From a checkpoint of a small audio frame classifier.
Model: log mel input, activation relu, layers 8.
Training: adamw at rate 0.0028, batches of 128, held-out accuracy 99%.
Rows from block 5 of a small audio frame classifier, named by matrix and row number. Rows with one number belong to one neuron. Each number is 500 + 40 x the weight over its row's rms, rounded and kept within 0 to 999. All counts start at 0. Numbers have three digits each. After the name is the row's rms in percent of the matrix's.
After each neuron's rows are labels from the 100 clips, of 14976, where the neuron reaches its highest value: "strongest on" is what is common among them. Only what is clearly more common there than usual is listed. The data: synthesized solo parts of chorales (CocoChorales).
# fc1: second MLP up (model.blocks.5.mlp.fc1.weight, 512x128), inputs 0-127
# fc2: second MLP down (model.blocks.5.mlp.fc2.weight, 128x512, transposed), outputs 0-127

fc1.491 221:517472638487463505540538503436554462555477461541522522523541489513553540485512524572531539490454542519499489537506542450512512491500521404524476458424405427506549493536579481496538490448542508409461505533493493481517478472498530616512458482491547543500482512491502448524537466551527488529490524496511538527492459423511476487544488429530428510542506503500528538460537510455576525447464
fc2.491 240:497568515500524485502471510462490541536498444431461538455535495459481566439492445517471479528554567477460478403487466535514503534499500569443519533594580536498513425534525520449475486560514577517470496444555543423522511492555540468521539566443518513501569532514468546527449522434483521493442481514454518489466452468488532475428458534517488486454483476487487448537611510520474479535507
strongest on: note F#3; note A5; note G5; cello

fc1.124 151:504373546471507446468513500478510500483489531514530516488516555588522516525511507548513456485495516515506415500511462463556518547499546482568507494535500414454476512450548459504473475413408545417567458477492488483513490455422521553446550497438522541518459574496513477437483497496477405480507494456483518511536514451526508479470468502476460423508570523448463573492479484498503461446451
fc2.124 157:455470498526494459451535492536512537489499420531491510505432525529494503473482457471547520535551486471451501461472460537517482575506525509518576596517525478469496480496588475495431471512495478500534449463541548527515508508500530477456556478504483515458539534454562485500432428475447496480454562513416535508474495430518435484510468431427563526508614483418456487534576560554519460509490
strongest on: note G5; violin; flute; note F#5

fc1.245 173:471483509485524475567440472539507491571501494510504481528508426461434442545555506548444549429534505560474557499529512515453485514467487502489395518537506454456511469511564468579483489426537546515480498490478528424460520455542502463535478504494516548512477518535502538523515559536439448473445554427505513479498593541452514520504459526505474391495538456532527483470449512550602462502526
fc2.245 182:548509436513439547542457525544466423509460492490468434467551494466529530489483525524576444505501499546443476421549455507510474391544472465443495476516554472521545491491409518522434510491482521603491485441518525477444503480519544556449531495523442520493535516538473478490524515517531517450494485560471535452499494437493474553447526493501479467478451480581495501545578432556498455557553
strongest on: note F#4; note E4

fc1.347 220:488514455579513490480415491459508513498562464526501614501463572564498510529494468471536566516538522455497538440543490502508561578463482386425468532532517458473440492502569472473476479407454467485517469484466524531563523512520470506499469480472490528465463492562542497540460541538530517599461517446503469497469544549477485509531524531509550519500541501520501542393505510539544536506460
fc2.347 270:552441460555521505540507539476475457406409485536505501435462453433471501529436468465483442448465497492520456516525466442478446430466463524540483431496460495511498594502450553551574492444527490517469509456493447451461574524503530557497502502482504538445472508535511498533538519557557524502521546521445518549506494514497455461503592501522531534522558464455525516467490408553508470479562
strongest on: note C#4

fc1.1 176:541436525551537488483512484537498547551562526533539503479512437531504500528509534516536497482461476448557515492518469483497464543471393516423488465405483530497510557482508493472524558508455473506511489489507534501607508558469419487578473498476466475549473519524541476448524500516526479497541499483435540531449495568445508434556502525392418490506465558521504447511427431523496530530424
fc2.1 187:500480540556492450531571573513554534470515474518438506473532425544547520498544532525513466531471398479465520502492514503509539456536480471498489507524464504416529485439497460472535475520457415469517474520529561556565528525505486534508539562467514519544475481481465460458424458432536468460527396495577522586508516476505539554560488530465430512482472508586472503570470519481523511453459
strongest on: note A#3; note G#3; note D#3; tuba

fc1.251 202:492522555476484502483505537531516525482488499479523549526435491481408558491464519469435519488500470498546543532564521551480513500493537506473435449475468445440529553528504489527549498522526480475503515433467530542493473523484481520449391524503478462548405412482535556508503489565553537523419536459470392578528485457582521473550525514535537504479605456440488499486507457500450488517488
fc2.251 215:504466479478532427553526583504510563467518487473477485512429526475401472489488449452542535464539423499528519494528530538505474442532526542566483555467456505483462552493547476442525423555499439462511558518535494469436532509498483454532521528554526492560466534484495569480474467483471500438520490435500483508538490529442512536589410526493485471499496471447502404564479483543517416448505
strongest on: note C5; note A#4; note D5; violin

fc1.150 198:485511538448503484457477510516549547472466475533555482540441470461419577508519526497495504484521510479508484526511524609493481465471550507528517504423483453438526561489491510531543489528463461470484491534451509566477447525488496494448407490519442463617455441508561533476556450593514498485473554466480418533524462460591507487576536495555510525507524451458482516502438464498443507497469
fc2.150 216:504462478511565406530542554469487598486509527467479514496471517485406422470489433409511508503527465520516540476512519504501481495512536533548476575511467490512501531470553483459504430521490458479475522484576487479442498505490517411487508532594566553569505505462510560496466512426496493423467536450499462516485514519447541535546410492497514496511514485488490400544500506553515436456555
strongest on: note C5; note A#4; violin; note A4

fc1.195 202:481510514442465427503531526574596549471467476492535556553441522509413515484565494484462538454496471482525434509605586554508512487490543476502433516450488462450497573505562436510449423491519471498494495516518495532488479483521468501514419505509473501549453451495570542487496466546522528479413505471482405513504482509572499530523488516538537512495575452446450496502494500494449484447460
fc2.195 236:528536504443540423530567595475546603465480499444492475520458531463439456483492435427538529478539440474518498501536583493529518436517538544547496567513470468488503511430559494441517416514521467473487503487599539441468469495534500463499507545576519462520498509471483524443470482432465497419495493485486489554486450520488516539537421528501472506515485513482449452575509516495482467453517
strongest on: note C5; note A#4; violin; oboe

fc1.336 097:512526494521537522489396464481501455495558519572462509499457516546406479543547522506498511476513464471502468502464470510438455504484529472543372456500492472472461504570495490546540494494571497519501496479505495511505572521529512505465499496499410464520422479522463562536494576581512569521554481483480430536472569526522466406440520542526476509493570451537568500420489473478531534500521
fc2.336 095:529405486504442462560480499454572544481452495526512464460462446407461521450468499447554509499467444523486518466474541568472510483485454478516515563456515531474467547566480553491530485499533516440561521527557488460521556460490457507483540513520531491538505576494550442523516521482559546456519497484453527454514561471541475532563452469474562522455473539491437611440495559544522487446534
strongest on: trombone; note D4; note E4; note D#4

fc1.433 218:522479560514548515418589501487497519542516465588515458446481547505486524519501522531433579506523503470480527531484491439522468484510522514491503439501395407460508498447512411533532518488420440518546483523459530483473446523456528520488470517498425544542449529492485446443506469561541414518560471525518505541513471520571472523577484470517457471532530542494560540500453456452496506532547
fc2.433 220:474534445542537581477453516520494469484459553464471543516474480555572513433523453506484419509479564522484463502591469451466512539469516479469483462536508529555490472464495522489496512377585506466412541511513500463544548461498522578476515521469549454551492431545496539527521466424502497493471520535495503545600513495479485480466495520497554470425523486453467446538544476497536460504426
strongest on: note F#3; note B4; note F3; note G#3

fc1.14 217:550486510564488481457464490462465450441565523490509540468513497515478535589568514502550521501559554509514523446510506532501528508467442464531395515518497508426473551520575474507531474473504490477518458485438513529520501542561542482504463473438466440413393503524526509498510593556491518542506497437483539472415553563512521452469545512523433469518540453528477463436444521526543523489509
fc2.14 246:518467449473399473586504565576494506458419499412522510507503525458519485481448486437510381532444459517490510505537510515480496422498518489519569510513557520502508532468428590497525535522493538539460498498519532451452549483438444553541469527540591542478538534492530466505483480508487448387497505464437481539547491454493540523537490510497548524488477491526458510532487485470489479432493
strongest on: note A#3; note C#4; cello; note C4

fc1.313 168:520371509525543475459517495467508530568510552474442587503470535549530413467463513490496528491532547466528436495525506465528532559515467414523511521510495467477402491478533476595529460439473461475561469449481485503543490471486533563492500496512561504531514459485482532455584511464454512478431482505501492502503587472571490518460488530450491469531478576413459536496543495506505549513454
fc2.313 188:534448528544545457424592532492496499467544509481506531506410474505485449470459528517454544535508555569511424494510500510510486464497534494524492509538482533476466459474573465524463503516463437525576469526539467541514522501540547504444517421610402459502513531473540528490491473398509515473453491554503520535536578439542519501469526482517526484495511537418483430497582519540450474487488
strongest on: note G4; note G5; note F4

fc1.123 129:538420523464480511562466503586479493504519459483516504492528420485541484579482584489470493533539480537491481481564501460492559508430429507524491539513573419494539508579479497548483534477516491529573490426492512485494543442514538521455451436486377501487507544499525514498510521628521516456487536479469486533470519532528455472438481499542532506510517461530477491442518476554573475450464
fc2.123 135:529469504502451486567539532486500507549416491494538500494457545499438535456567458484563484533517502564449483524538517527441520502477549442515572529517590486513555475495429530501435544484466564508499449484510489448445487498407526575517499530558503551501590572513481469492563496557517490452476551462482469525540503459469471553473471431560419517510462489548521457459539459460523490495544
strongest on: note F#4; note G#4; note E4; instrument: trombone

fc1.385 201:556502515447482461465522473463502507513489508526548451495502549471455519568550545518485520456520513560523460533547527488498497489493541500536417527479462455448552526476599431510463524417443554427565450529461516491492506513462521541511482495480500478533382502521518472506498495584491473520523499426498524451470494480497465515585470499515474418534557436494535521417401445529553468503529
fc2.385 201:492474462479402478567456560501518538462471494503477516568482466478509514451480429497607384522506503467493542499526511541488505492471532455463523517520546478478494518459468574487460491540515575520428548457517597457425501464470509528458555509537544548483557524547537498523467445495474519465467490534437522550522457434461509498485482495493507523449548475483453475621531480548475469475528
strongest on: note B3; note D#4

fc1.58 079:473400522478468476492519415474528519550516463556587478529590474479464493555464505589452460437485528504487478481522544477470493548509515482562521448452496508499521569565491493451490486486446476475571549495426499515530550467467475513531551454509541513549520546509537498500445437574540516516495463509533437496509467419556454484466488540533443460478477500504515527442444443453530578495447
fc2.58 066:482450532477469480478452542535475447454458500526440513431544500528493501390455493479478515573482549518489455452446487512490444542506522476424514536543516558563514534546526544405477520488532525492551458447514494545495501468539554469419517486527430476408566512502478487547543535439555473500477456536456500500480491498558507495422540485532581521530503503508452527491576491531415513532539
strongest on: note C#4; clarinet; note D#4; note F#4

fc1.215 219:483534462532489484453414505423527450515541529605533533525485546596503462497515503571579516463461474472493530505496505498481518519465556484410494443552458450465417474468487441493446572470492504526509486500439499478484529547525446586501494530496457457469481493553573451510453532522513466551496514431517518563521487565460489494538522476484547444512567504516462450434480491472547541548483
fc2.215 306:550446479566509532497448526474504426444506538511533528481501467565458540565513468486493493474555525522513509513520433454466476549466460475565438458436437470499488540531503479584503538447487480487504564473442437522516564465491554452477483474440532546523435461522544494502559493565551509573547527552525486493484550569493456420502601501519493529483536468464558528437455471549522502476492
strongest on: double bass; note A#3

fc1.337 078:510419542551494485495522505567538521531503512472492541444490434483502508499522575464442502478459504524482533508602485517525516516473411503457476539505512432503556499598470484517432527471516460512517481475509533474551489372502497480563432444439493555518477518555449535526567584509521466495492536496496488530486540529532409512444496529530483468519474455552556507448496498496601485461481
fc2.337 074:509481463471490557532511531524468455561503464475509487496508512479471523539522522542540463535567460564479491529540466484429536507514490456425534457486544471451533523446457515524473589537417478551528429471497573496490495551515539605482482483482472567511547575483486530501582531559499458426511566474516524514482476493484468524470515525552371497576460517498492457474547457487522492523569
strongest on: note F#4; note G#4; note E4; trombone

fc1.154 060:544390468526497527462542423521559479441504499508496525513543475455530470516486512507449503487506514491527512541544495540497573520536440537464480461549525486526461510609525542589494462534496390491606485513525531533524450432509459497483509519564417475495447463485528455505522518494472497515485525550515461440524503542496481495503433505470491525464509492535576488402571468533582490522470
fc2.154 031:490491428536449507546503513560488465548458462471507472483504502456569508474520516478455448560432415572519523516548496484496501500514555479486492516507515525495513519407454528474479546480450468537511455473496489462588509513490532626532429561497545477549470525525484447505560536552509456462453510492519527525462532470442466588519494522462422461488445596494444545484562503452528474458495
strongest on: note F#4; note G#4; note E4; trombone

fc1.450 177:579453492553507511537507483477465502495492540454503526433442520544483547554407492501497545540477522465504486465524493506471496496489484472462519499466485495542560503488505505468498468523535463521500518462468498504557446500576550393493482476443459532445484423530508483559518567548479563580503498504518477536454535528483477472496592449529452572507448545559552583505489474631490554523547
fc2.450 204:537523504476515457567473578510515522459495514431533527477508491525459539492524507450466472571518472467515524518531502545502535553432444468498591551487538547485495529486431473544526493574472512559418474472483482526532488485527557470564500559535567502519493464523549510525507549583559514515522580558469459489463475520473512495569550475454509573450456452522432479428429542499437518450538
strongest on: note F#5; note A#3; cello

fc1.41 148:583409586496497471559557508464525571468440476451515483418451487452479494561539491494456520557470526504534475472462496500453451448509469503505469517454512527459551554525501511538537376554535468502498503457507479443557477513501537466524516466498550493503476497527546426508495498552448526495469497553446538517485530479562505502474558480593500604499491498527504543408493530480501521518567
fc2.41 153:515546445537466440561465507546485498520469467537490463549483519467508499430504490474462379455438514450557522503501527548534519423482492542522590490517487496462525475440459557548513550566513479528452529557530500499456494507434504554572475523597537475481561475483526459489494454509522473434516532478530557503506480514476467550585482482488551576481486466553439477545455492422451493516484
strongest on: note F#5

fc1.180 107:569432536507492462478568490500413539524475478425468508479480449476508520486489475585483525469520461552456470478522510482552518515538492424523492553518510553504508556578544527491493483476559533403480455477511490448577447478516594502525513467409548481480496476448448510505486567445494523480440506524514476471460493474524480538425487433512429525494451497499561547446562559473554518469511
fc2.180 099:475570431542529483434507550472496470501553490495502568525491526520471523453496501460449556480545480502546528549439476461478497524416483480498554506512505453448452495487546470548491497533503456519498479558441471525424542505493482495484586504513583548507460473430516586544507481544480543548512574443562587482492500546427425436546506452462553533512521526457457478523423514500484477468462
strongest on: note D5; note E4

fc1.434 078:528515493463472472524475555473487538505511505501572560437431489471491476567546524550560486409472527527535495478506550503531549506555512505499467439568505494417526486568513492516520438527464499416538475486513505456475500502521507481525484548473587453456363511493510459484485568522534500542494498460512476456442512515468534500490518494543454467521516490540492542358543493589533474462520
fc2.434 070:488490503518432543447477453521458475504514435470430510483558579539520571492508474510488441474438533482465492411498491539541454495558472489481494505512544561538517441497524514469443510526524573517454572471506579485533431514515515476534521516469489485485556586446475415498407494427483476480482487541494466501524513498561545523422523520445519499551533548544542506544577461470490536558455
strongest on: note D#4

fc1.230 075:493355416459471482539484433504561553511508506535587561458539509462517468582492493555464462473542548515534486499526504538482547507557535458518512478572518478434477532549501528468525495579542491449532520516528487530578485453540452480560492481435533507485506545500508479528534426479518481475469461510442525465587465467481509509460474539566510523458507506549478563420464493482526524506462
fc2.230 057:529433543504500497523462482526482484505477509515483525491470537522549506442507468459562489584415506538483487423470461485513518503555504506485501543491467575572468515576492556387482492442535529525533502551469483517536520470471476488547457540559499481545467545558481390527481528456546487527440439558468463489398489498549444541460456502478518481479505454481514589416540489470518529479511
strongest on: note F5; trumpet; note D#5; note G5

fc1.503 078:472406551547489520463434429518481520517532547545539525477538462503511535501533487575476549440470459464543460486514514492502511540507439512493451439538480399503461536479489456577451489480529547467548542517476488517567465503487502549450556479403514502593399494436521510493495600531526473522498527429486485495483485530577479457517566474492487479532504540501512529494515447541555453490502
fc2.503 057:493454452565464549484485498496523463476494483518501482507512541560540553544533611566482540469541449463547512529493420509493486513570514531541469481474452487498464578501480460534543486510494513460517502568487532553563512485454463582527441493470478546580492479501547509426510489509495477552541566500531520512470535498539452480565574480455497517510539496481469437355478528418481493529494
strongest on: note B3; note F#4; cello

fc1.438 172:509523565485523517538463487521476563488501564547485472493512544495502527516530494497538528476451513509494517501480559430420560511478377378482485479392498554528457482519495484503463523493618511506470522461492501433474522525520536504515527497472523459508474548544517442505467511466493528572483495476545389542569516508437508508515516503574546500471509551417538486497482523590533511480500
fc2.438 225:526456592540533430404500476491515557534484459530463503484528472519530466552505413477515516500534454470466453535496462537446480497559490495568556549492550534475488523524460510565533508446454512452562418477548506497554489512458543457543526485439480517491586523456461509443521459502493511603489514567508458530499478502513509572461529466455525525555479521502482471408518521433578484525491
strongest on: note D3; note A3; cello; tuba

fc1.358 085:471493493536497436536586497460504536477473531424538539513502484505523451494545521525500486466439502442527485459589553544463578498552493497471514502526553502505479497515567500524477505465456432432537405529530496495577492548463504580531457535412529484479506479451497529517507549494481440512428508369461529499466505523518534470438528523608458501534438553502501519497510519503554532501504
fc2.358 068:461488533551531514444503482463505485502595448528523497514505476532428518530442573531511527499486508441492584534441449518471477497443509504505500497501461495443481468543544461567508518583428475491515559509428472530510511548485489460406479506551509557544524439532573421524513447533473540531514522580525448450516572498460499457530515501526481456542549528502547453523450562551474553554477
strongest on: trombone

fc1.71 215:538468496471486478423538499556497525476458574497518455503473543440456534504464480494562494516507481564581528524512498496579516436481448556456530539539514538474512533516563445458386524485458512508483491506532479514490449474505455425607520521514438470461474490504494478559491484554485507488525482502481541441415507490424484493508486447458513508397584472532466557488430483535487553521460
fc2.71 249:557492547483514470451547408544524544516565482523514431490549477453483494516490510509527469539462441489557534546577560564512536444477436534480531531476513542463480576561572446475507578519445406478542471525522519461549459533493435494580475537542486527469456507459501524508537516549449514514535535491491461490458471458448499542578454475485491475481461577557501508488450469513507543538452
strongest on: note A#2; note A#3; cello; note D#3

fc1.467 188:561486565570542459446494483485453545516546542524482493453515547541515495537469487534533572513528516512457498457531449447497534551461535502423422516455473480532505513488557434514484484448474508449538477472415519500499496513466547483484455439469470469426415506570494492533430561539534519579525506478506498492456541492516465460489564514481473467481515447535534551360488512520574524466516
fc2.467 201:542475453507443503549501560451514518460404489538542512521482463433482530435477412484508416398458508453482494581513522494486492415455530479542531449464492488506494527465480581512550493482553548522446555487529512409440518483455463584471499500520557570461557488525568496561485445519542512498541540530499491515519467462498486508555513478527525535497549495476475530560475463498516446492543
strongest on: note F#3; note B3; cello; note G#3

fc1.264 113:526415566487479439452526490549537553576483492481503565461458463422516450492480499496478516482490505511521477539506535479598491548612519452516479516495507485503435592503515540466519475463555517476591507441549514437557525409501437436479560512484554476442481488479501531487494483449442473479453561509501508520519554436488499552496489511498449510473455562446498515471484538507546472477444
fc2.264 112:429456505542446483473457475523521501472471498535529475532406524498544497468532514500549515527515475481499495495431516499537445571491517461459521483461500532474470557467512430503483491481521438455553489537453509517513538520501506551494562490479466509513378535601547465509463460471497501412423582460495518504497555476474400529568523492488526498478580544383529520477547546521453493492505
strongest on: note G5; violin; note F5; note F#5

fc1.236 194:579450475539515476478493490455504466452518540537502495502446535532518494499480552505462580508503545487517509496511495499510490485496455472524471479454475460533500483480535467521504454538556375527483460543491462526504447487552532490449569396512457461554431437494529526496554550506501558531511490552432459480467664468540485477450609461523496567504470502522502529484535490551488480483519
fc2.236 192:500487432555496435511498507477509486501479529581556539550423439478430486461470472447504492495473519484571546555535506515408518465451570534559523509446441493514505493475485519470562475520527510515469566560548482487487532437479477513550434498562550513510511469541537498497585424527533468473513532556539461531495519506468515472609473485548471523477467504551481441442462539489469587538475
strongest on: note G4; note A4; note F#4; note F4

fc1.302 231:514482471551540503427589465424462478523559481604505520390501519515533530505529570496532558570495514517452479501473492510507483485494521528491449527504482489497528499485559410491525481482494468526554467573448514522480369511468518465536490478493435539495490569508483449460462469527518429517534436497494544536454553520538478517574487466475414480590521543527551487481502464497502509491476
fc2.302 244:462425458481494541533460484566510545506427545426486504560533457482591579444548409488422450519501532533529442505547511524460478551489470489491566496494517508500508481513484590479479487458519519491462562556516495469574537463477429543540523562477507494550553485551509511560524485459519521476439525564554468545523491515483462498439457556500551498460456443491477528474550468466517521523441
strongest on: note F5; trumpet; note G5; note F#5

fc1.344 061:539505499498446459541460488492525501485510540555559535470487518445536565487465486531481522411513564519521455461483447486507446453491506501541485435536529452567481469468489495518552460507493488398524543428510516530508544450573484475485490499474505490477474457492553503539470540573606499393485452452520433502462455582490482497489612477524543499516443488469497507553454459542484542565493
fc2.344 027:442422448528449506494483506510460424526474533503537552523507434515495515487518519527444515483495532477524486486558499521425467485492490521527540463465539489451459493626528505456501484507503455541529464566464510525551506512457481545546484511565484552552530411568517498573565499464522482512467448484470460508466574511478462514524556478558561547448481364552469495414503485517525520509494
strongest on: note C#4; note D#4; note B3; note A#3

fc1.447 198:529423534499513488551516483416527494539476472550524450454526521489532501508534495560505577481460554512484436510530515432480536498507525492550432458447394416547539497542523465494540486412476491423508466503472561462501539498469534590538488520487552548517444513500499511486525508540531431490509496491476530467498444541504484484564494515524466454531581480521608512492512459553580465472441
fc2.447 221:509520466439509432511526512478493515525487505470455506489557539550438530455494459498576464544557590490442486440446516537484544531532560506422536529554525473451532439543507472475452493589490554510487523455533506519419502499550518455438533485494468538463553520512479524510498505449537478464469480469449555520543452473448512429437488438553527526492602484537492425573553502518483470467500
strongest on: note D#4; note E4

fc1.192 085:566414496518466443539548479519493526504473554474539510500444450472457430587512534520454555484496526521501484501520516542492487429443448422544487478516509468492526498520539484570500500562488439509551458478520421532507449510560510536457444442483397498499516492524532527548565468606524558498489513522467532518479532504475474478471573442542416554502445555522514485443526500530455503523542
fc2.192 064:488522444487479514482486464503481453498472448595520544546457491434491476463465501467484447466485499545582502591495500509457498473505538552518528469512411463536465473435485529475526521484538539514511522557497525463501474502484426574557471496572503471545539522464485500499511449450525470437463550507564553593531473474497537537580501556502579530523548584433463458487528495446499455565467
strongest on: note F#4; note G4; note G#4; note A4

fc1.182 107:531389516489503493479572431547494462502465600511515568480504478512528538542486498584495527492485508525465467482524536542486503503465465513484430503482470435546535591603533472489483444516524572421580493533518527515477427459590502468511511478458515538443495506469497484580453523490484476521546477470511448470482526463581459457506451455543514484499499451530535466449566477504538500471475
fc2.182 108:539440484525421474496514567526475463551522500537491488573567447522520500490539414536516538416505479486488566529459489522382524531453495471486507494504412479510517547546518481550475487524478484502506562484478471426476508541515503569478536526509559500505498484516448482548509500568476533546566534462567580503486466520466445493539460503513468447549552466539502483481423527443611466523500
strongest on: note D5

fc1.29 139:515451552483493485520518487547470519566530481486528511500479469499445462547556517457478543460536524538530518525471537524521544544460462465468405505549448427505549486477551459593473507429555505521625491456421512518482513421523505523459541437466506494503432489490493534512514529615532486445513499458507471470443488564519445487454508454533493504548551460506505464438542525548544523497561
fc2.29 152:522430417488458512604476526544531522542399441482525464484532511486519503449522518506453502522488452565442520530476486504491506461444500491496540527474522513510547527477423545497481524497533522561467535494537481405426509483412460595561490560549566587456574539536549517546519501532519450445518588502490497498534475447501489547525469486473543513464521482542457487489524486515515478465531
strongest on: note F#4; note E4; note C#4; note B3

fc1.360 222:540494545505500499432519434473481493544508501488512447465513543539525533573502575503585536527513547537515458526506467468511479557489557486499452542522470436443592477433563440488493555466439481458580453511445482522556513521500539563510483478451439512502420533488480433510492505558518490537554485446511509445421491502476483476547533453501445485577486465524490497442408454512556471493507
fc2.360 232:512494429539425481591495558517506571467446483486486504558490442438488517449473422492492402459478524432533499536575533541477508442437484468509580451518502491500537499445497557536526540548523548518391565468520530435473547514492485542508497561508568541462527473506537482543491437537493522466490560521477535576568459477473502471499495515519485513502559468471505491554504465508480454503459
strongest on: note F#3; note B3; note G#3; cello

fc1.338 190:526527516523493495569430485508528515503483544561520483480501526456526472509526521508543481490507488531485492515482545498479525438522420389491504549391527557490474491470484506509470537490525489520476510527535517384469517531499511534590557515486552461503505521597540405493469511480462444536501475484524340515558547446494517551573470538513518494428523528492499515500462552543530501487519
fc2.338 238:504437599508561447444464506537509544536507450535465482490555509550543462532559390494505550498541437474505505548480531513458490510561479480531540548460489535487523518568477512538504496454462514461579451476550524495564470471458515476544498470424522524488553549488478475466509481509498460607505562558509464538536449501509510570488475493449528507549508531467503468416518558444573443530507
strongest on: note D3; tuba; note A3; note D4

fc1.162 202:475485507453477480546483507496551522516469535490537514522463471556439530498564522499489476562510490491543508493539546515498505495483545520530503529383503509482520665504452517455511491568453529472504520579498464480540475498490480518504390499497554535608499443472531542525551501527521527448468585489474423530539502441516493482551472519426510485473488470447467442497547507565505474442467
fc2.162 252:540470506499581441507548513501561562576439520491497483526420537499425486435528448396440507539519420482560497548566578425534510499519538507533445564464457493492536501458541468478450438497508436481464478461545490471491460496478538470500470531575554540491465491493507545496475479475538492445484541539430478539440504524499433565549474477439494536491530464489484521496551464530505484480503
strongest on: note C5; note A#4; violin; oboe

fc1.228 150:467396521431452499556534480490574566498466512510589398552510472408496518547471447519486474525507470496509540514521563551472495459524503497590521444437500476517568531499474458487533474514500544500493583556532515475525532464499436428553503538542502497562550503513501473459545468566425494467465514519522452502532469464539520462508459532565443509445438475513539527471446508496518516497481
fc2.228 166:449477527503500464472437460528502462554504476603477525552482516564500454399502461477489492590474455503491532522457472407439513539530580469486511499518458479532449503494473554481468515454450491497541406530482457529579478477434474524461469450573540533567518479574506487544540489468552492498424542532491513552484534480515469524555452505472535455446508521462518508492523591477498467469498
strongest on: clarinet; note C#4; note F5

fc1.296 135:487491532500479486505554514546545538516490518479529577535358475489440509524519568535454530517499479462522540506570488526547559494461535469496440453397515441483459605564483480520543496507479507417545453522467477582513494497542462467465449527512455492492450458506492501533544467590526547482450512480403423560457494516524461505529493512540475469476518487465514503463511487563485489530504
fc2.296 142:504449459495463442551471558582523536480492525430546491542482538511417508459530437493524433441485459461541532472580542472481512492512492544489428525417496482527472592509551562469546439505472486440479508468523467448570477509508465537491475551524556533515416488527526460545478540477495551451482538488437412545537480489487542527565481559469512435457543514480490544513553487493531472504506
strongest on: note C5; note A#4; horn; instrument: violin

fc1.342 057:593528501512489492533470542470540527482485478472588531527483437467429541553482579518472548434506522536553481477544516487471438500498497499540485481499460421470453547515402479470435477525492483471449494462529526472513475509562481443468480485367490524481465478478538575433486539507511564465548492501510483524490537584527520452444585471550478547543561513488544525516508473539493553508486
fc2.342 026:428541530521576479451451481508554481494559458515436464540548458518508512518485464544500487540489479468474528524431438438540443562516532568470459480497473533457453498453526504500489494550428510507466511543477536594556400529526486455557384486480514564553494501555536459521479499468472468550444518501507486497453573524533526564508484539446461495488462503497578433528523545478486492517477
strongest on: note C5; violin; note A#4

fc1.424 088:576432443525483454471510489506561560539462473451573530476389475546449434589501550466495458512531563474543476482539504539482493552547492476526522541475487496481474485468525517593551526490522488489585510516526453541562512430540446452519484457488490501481535476525525529511544517503507474494484565540391411502450510516470504483491513517553484542500523512516440516440460499493576535540547
fc2.424 061:482528581503556505522566583558483513518491405537470517482515440476503496479526505547486516525474491497512500490439484485473519510473513400581561545531533578514544481559473462508491546537503524461478498553495422525522551551467508555535463543519510469573484515467471519595538529511483551570428444512508499501469449487459494407491475496497561540489469548493463442475498581464452558515534
strongest on: note G#5; note F5; note F#5

fc1.451 121:548458474527493510483474528413490472525532478526510531518521520464467528564522515545508467401508509484524553495508460515469477507527531503467466436446444450451445508524518463538540511461475537411485455494465502465542471536533466556530431517440543483494445485506627536501540572582515528579526446468530497500492580556525517497545525481500488446494456529528595474492502495557572502556454
fc2.451 112:508497557461554485505564550385474427525530401428504510442592539526527518509510585560514548486500562522476475502467454500575499498518452561517456503509534516498499430536550447535524545542492438509501439477529549506480497481469512540500555471484425556502548519401480479484460520491480470528525399481497500475498485524513516493462517456507459500542544473498531447532529462475485571479460
strongest on: note F#5; note D#5; note E5

fc1.26 080:563465497543534500463499530480505480491547543491564545518551502503431457579487523486441514442470523506490507498535438498472524515476500514507499459513425374402455507512467448594532541452466451468453510414464534503544470482548498567476454523519528550507482434517555515481506579498519503549482464445513504517433538558568520493522512486518454480513517534515494545527547439501607486524493
fc2.26 063:484476492515510478530534491463525441498545414462475519466568530581545452549508560506478510517512503534426504491448479480562496535562480581578434534532545526488475498470521406500490504533436459508493487510502502547516490484483482512579499472485532573523499509480522494416491549490474441559523481440450554420506613495485525571512527532473467498510495469536556405492556515523499461484434
strongest on: note F#5; note D#5; note E5; trumpet

fc1.213 050:537445496504585443551491449508457529568492500507509555572520448525477488522485549428475574480434450444490480524535512529475488521518424484515459494491507500465502483526504468518520477484519538508534478482414571474591454466506531585515516392417457579544457480506526529575504532498528534476507489527521492501461466517479462441441535502510491428483500456507573520484498526602560487476498
fc2.213 016:521453506466507545498471545553527493532496491540524495440466574438472476529541546522484515475529456553503474563468497486470529521484493461469494476557543467481480543456406540555481485443463500528515486445543571400502454486410457599525459508544492512535501565489505484427467495545457476440534580430525509559531493496428497603501439531495490502513497542496505484483454519431495437483478
strongest on: note F#4; trombone; note G#4; note E4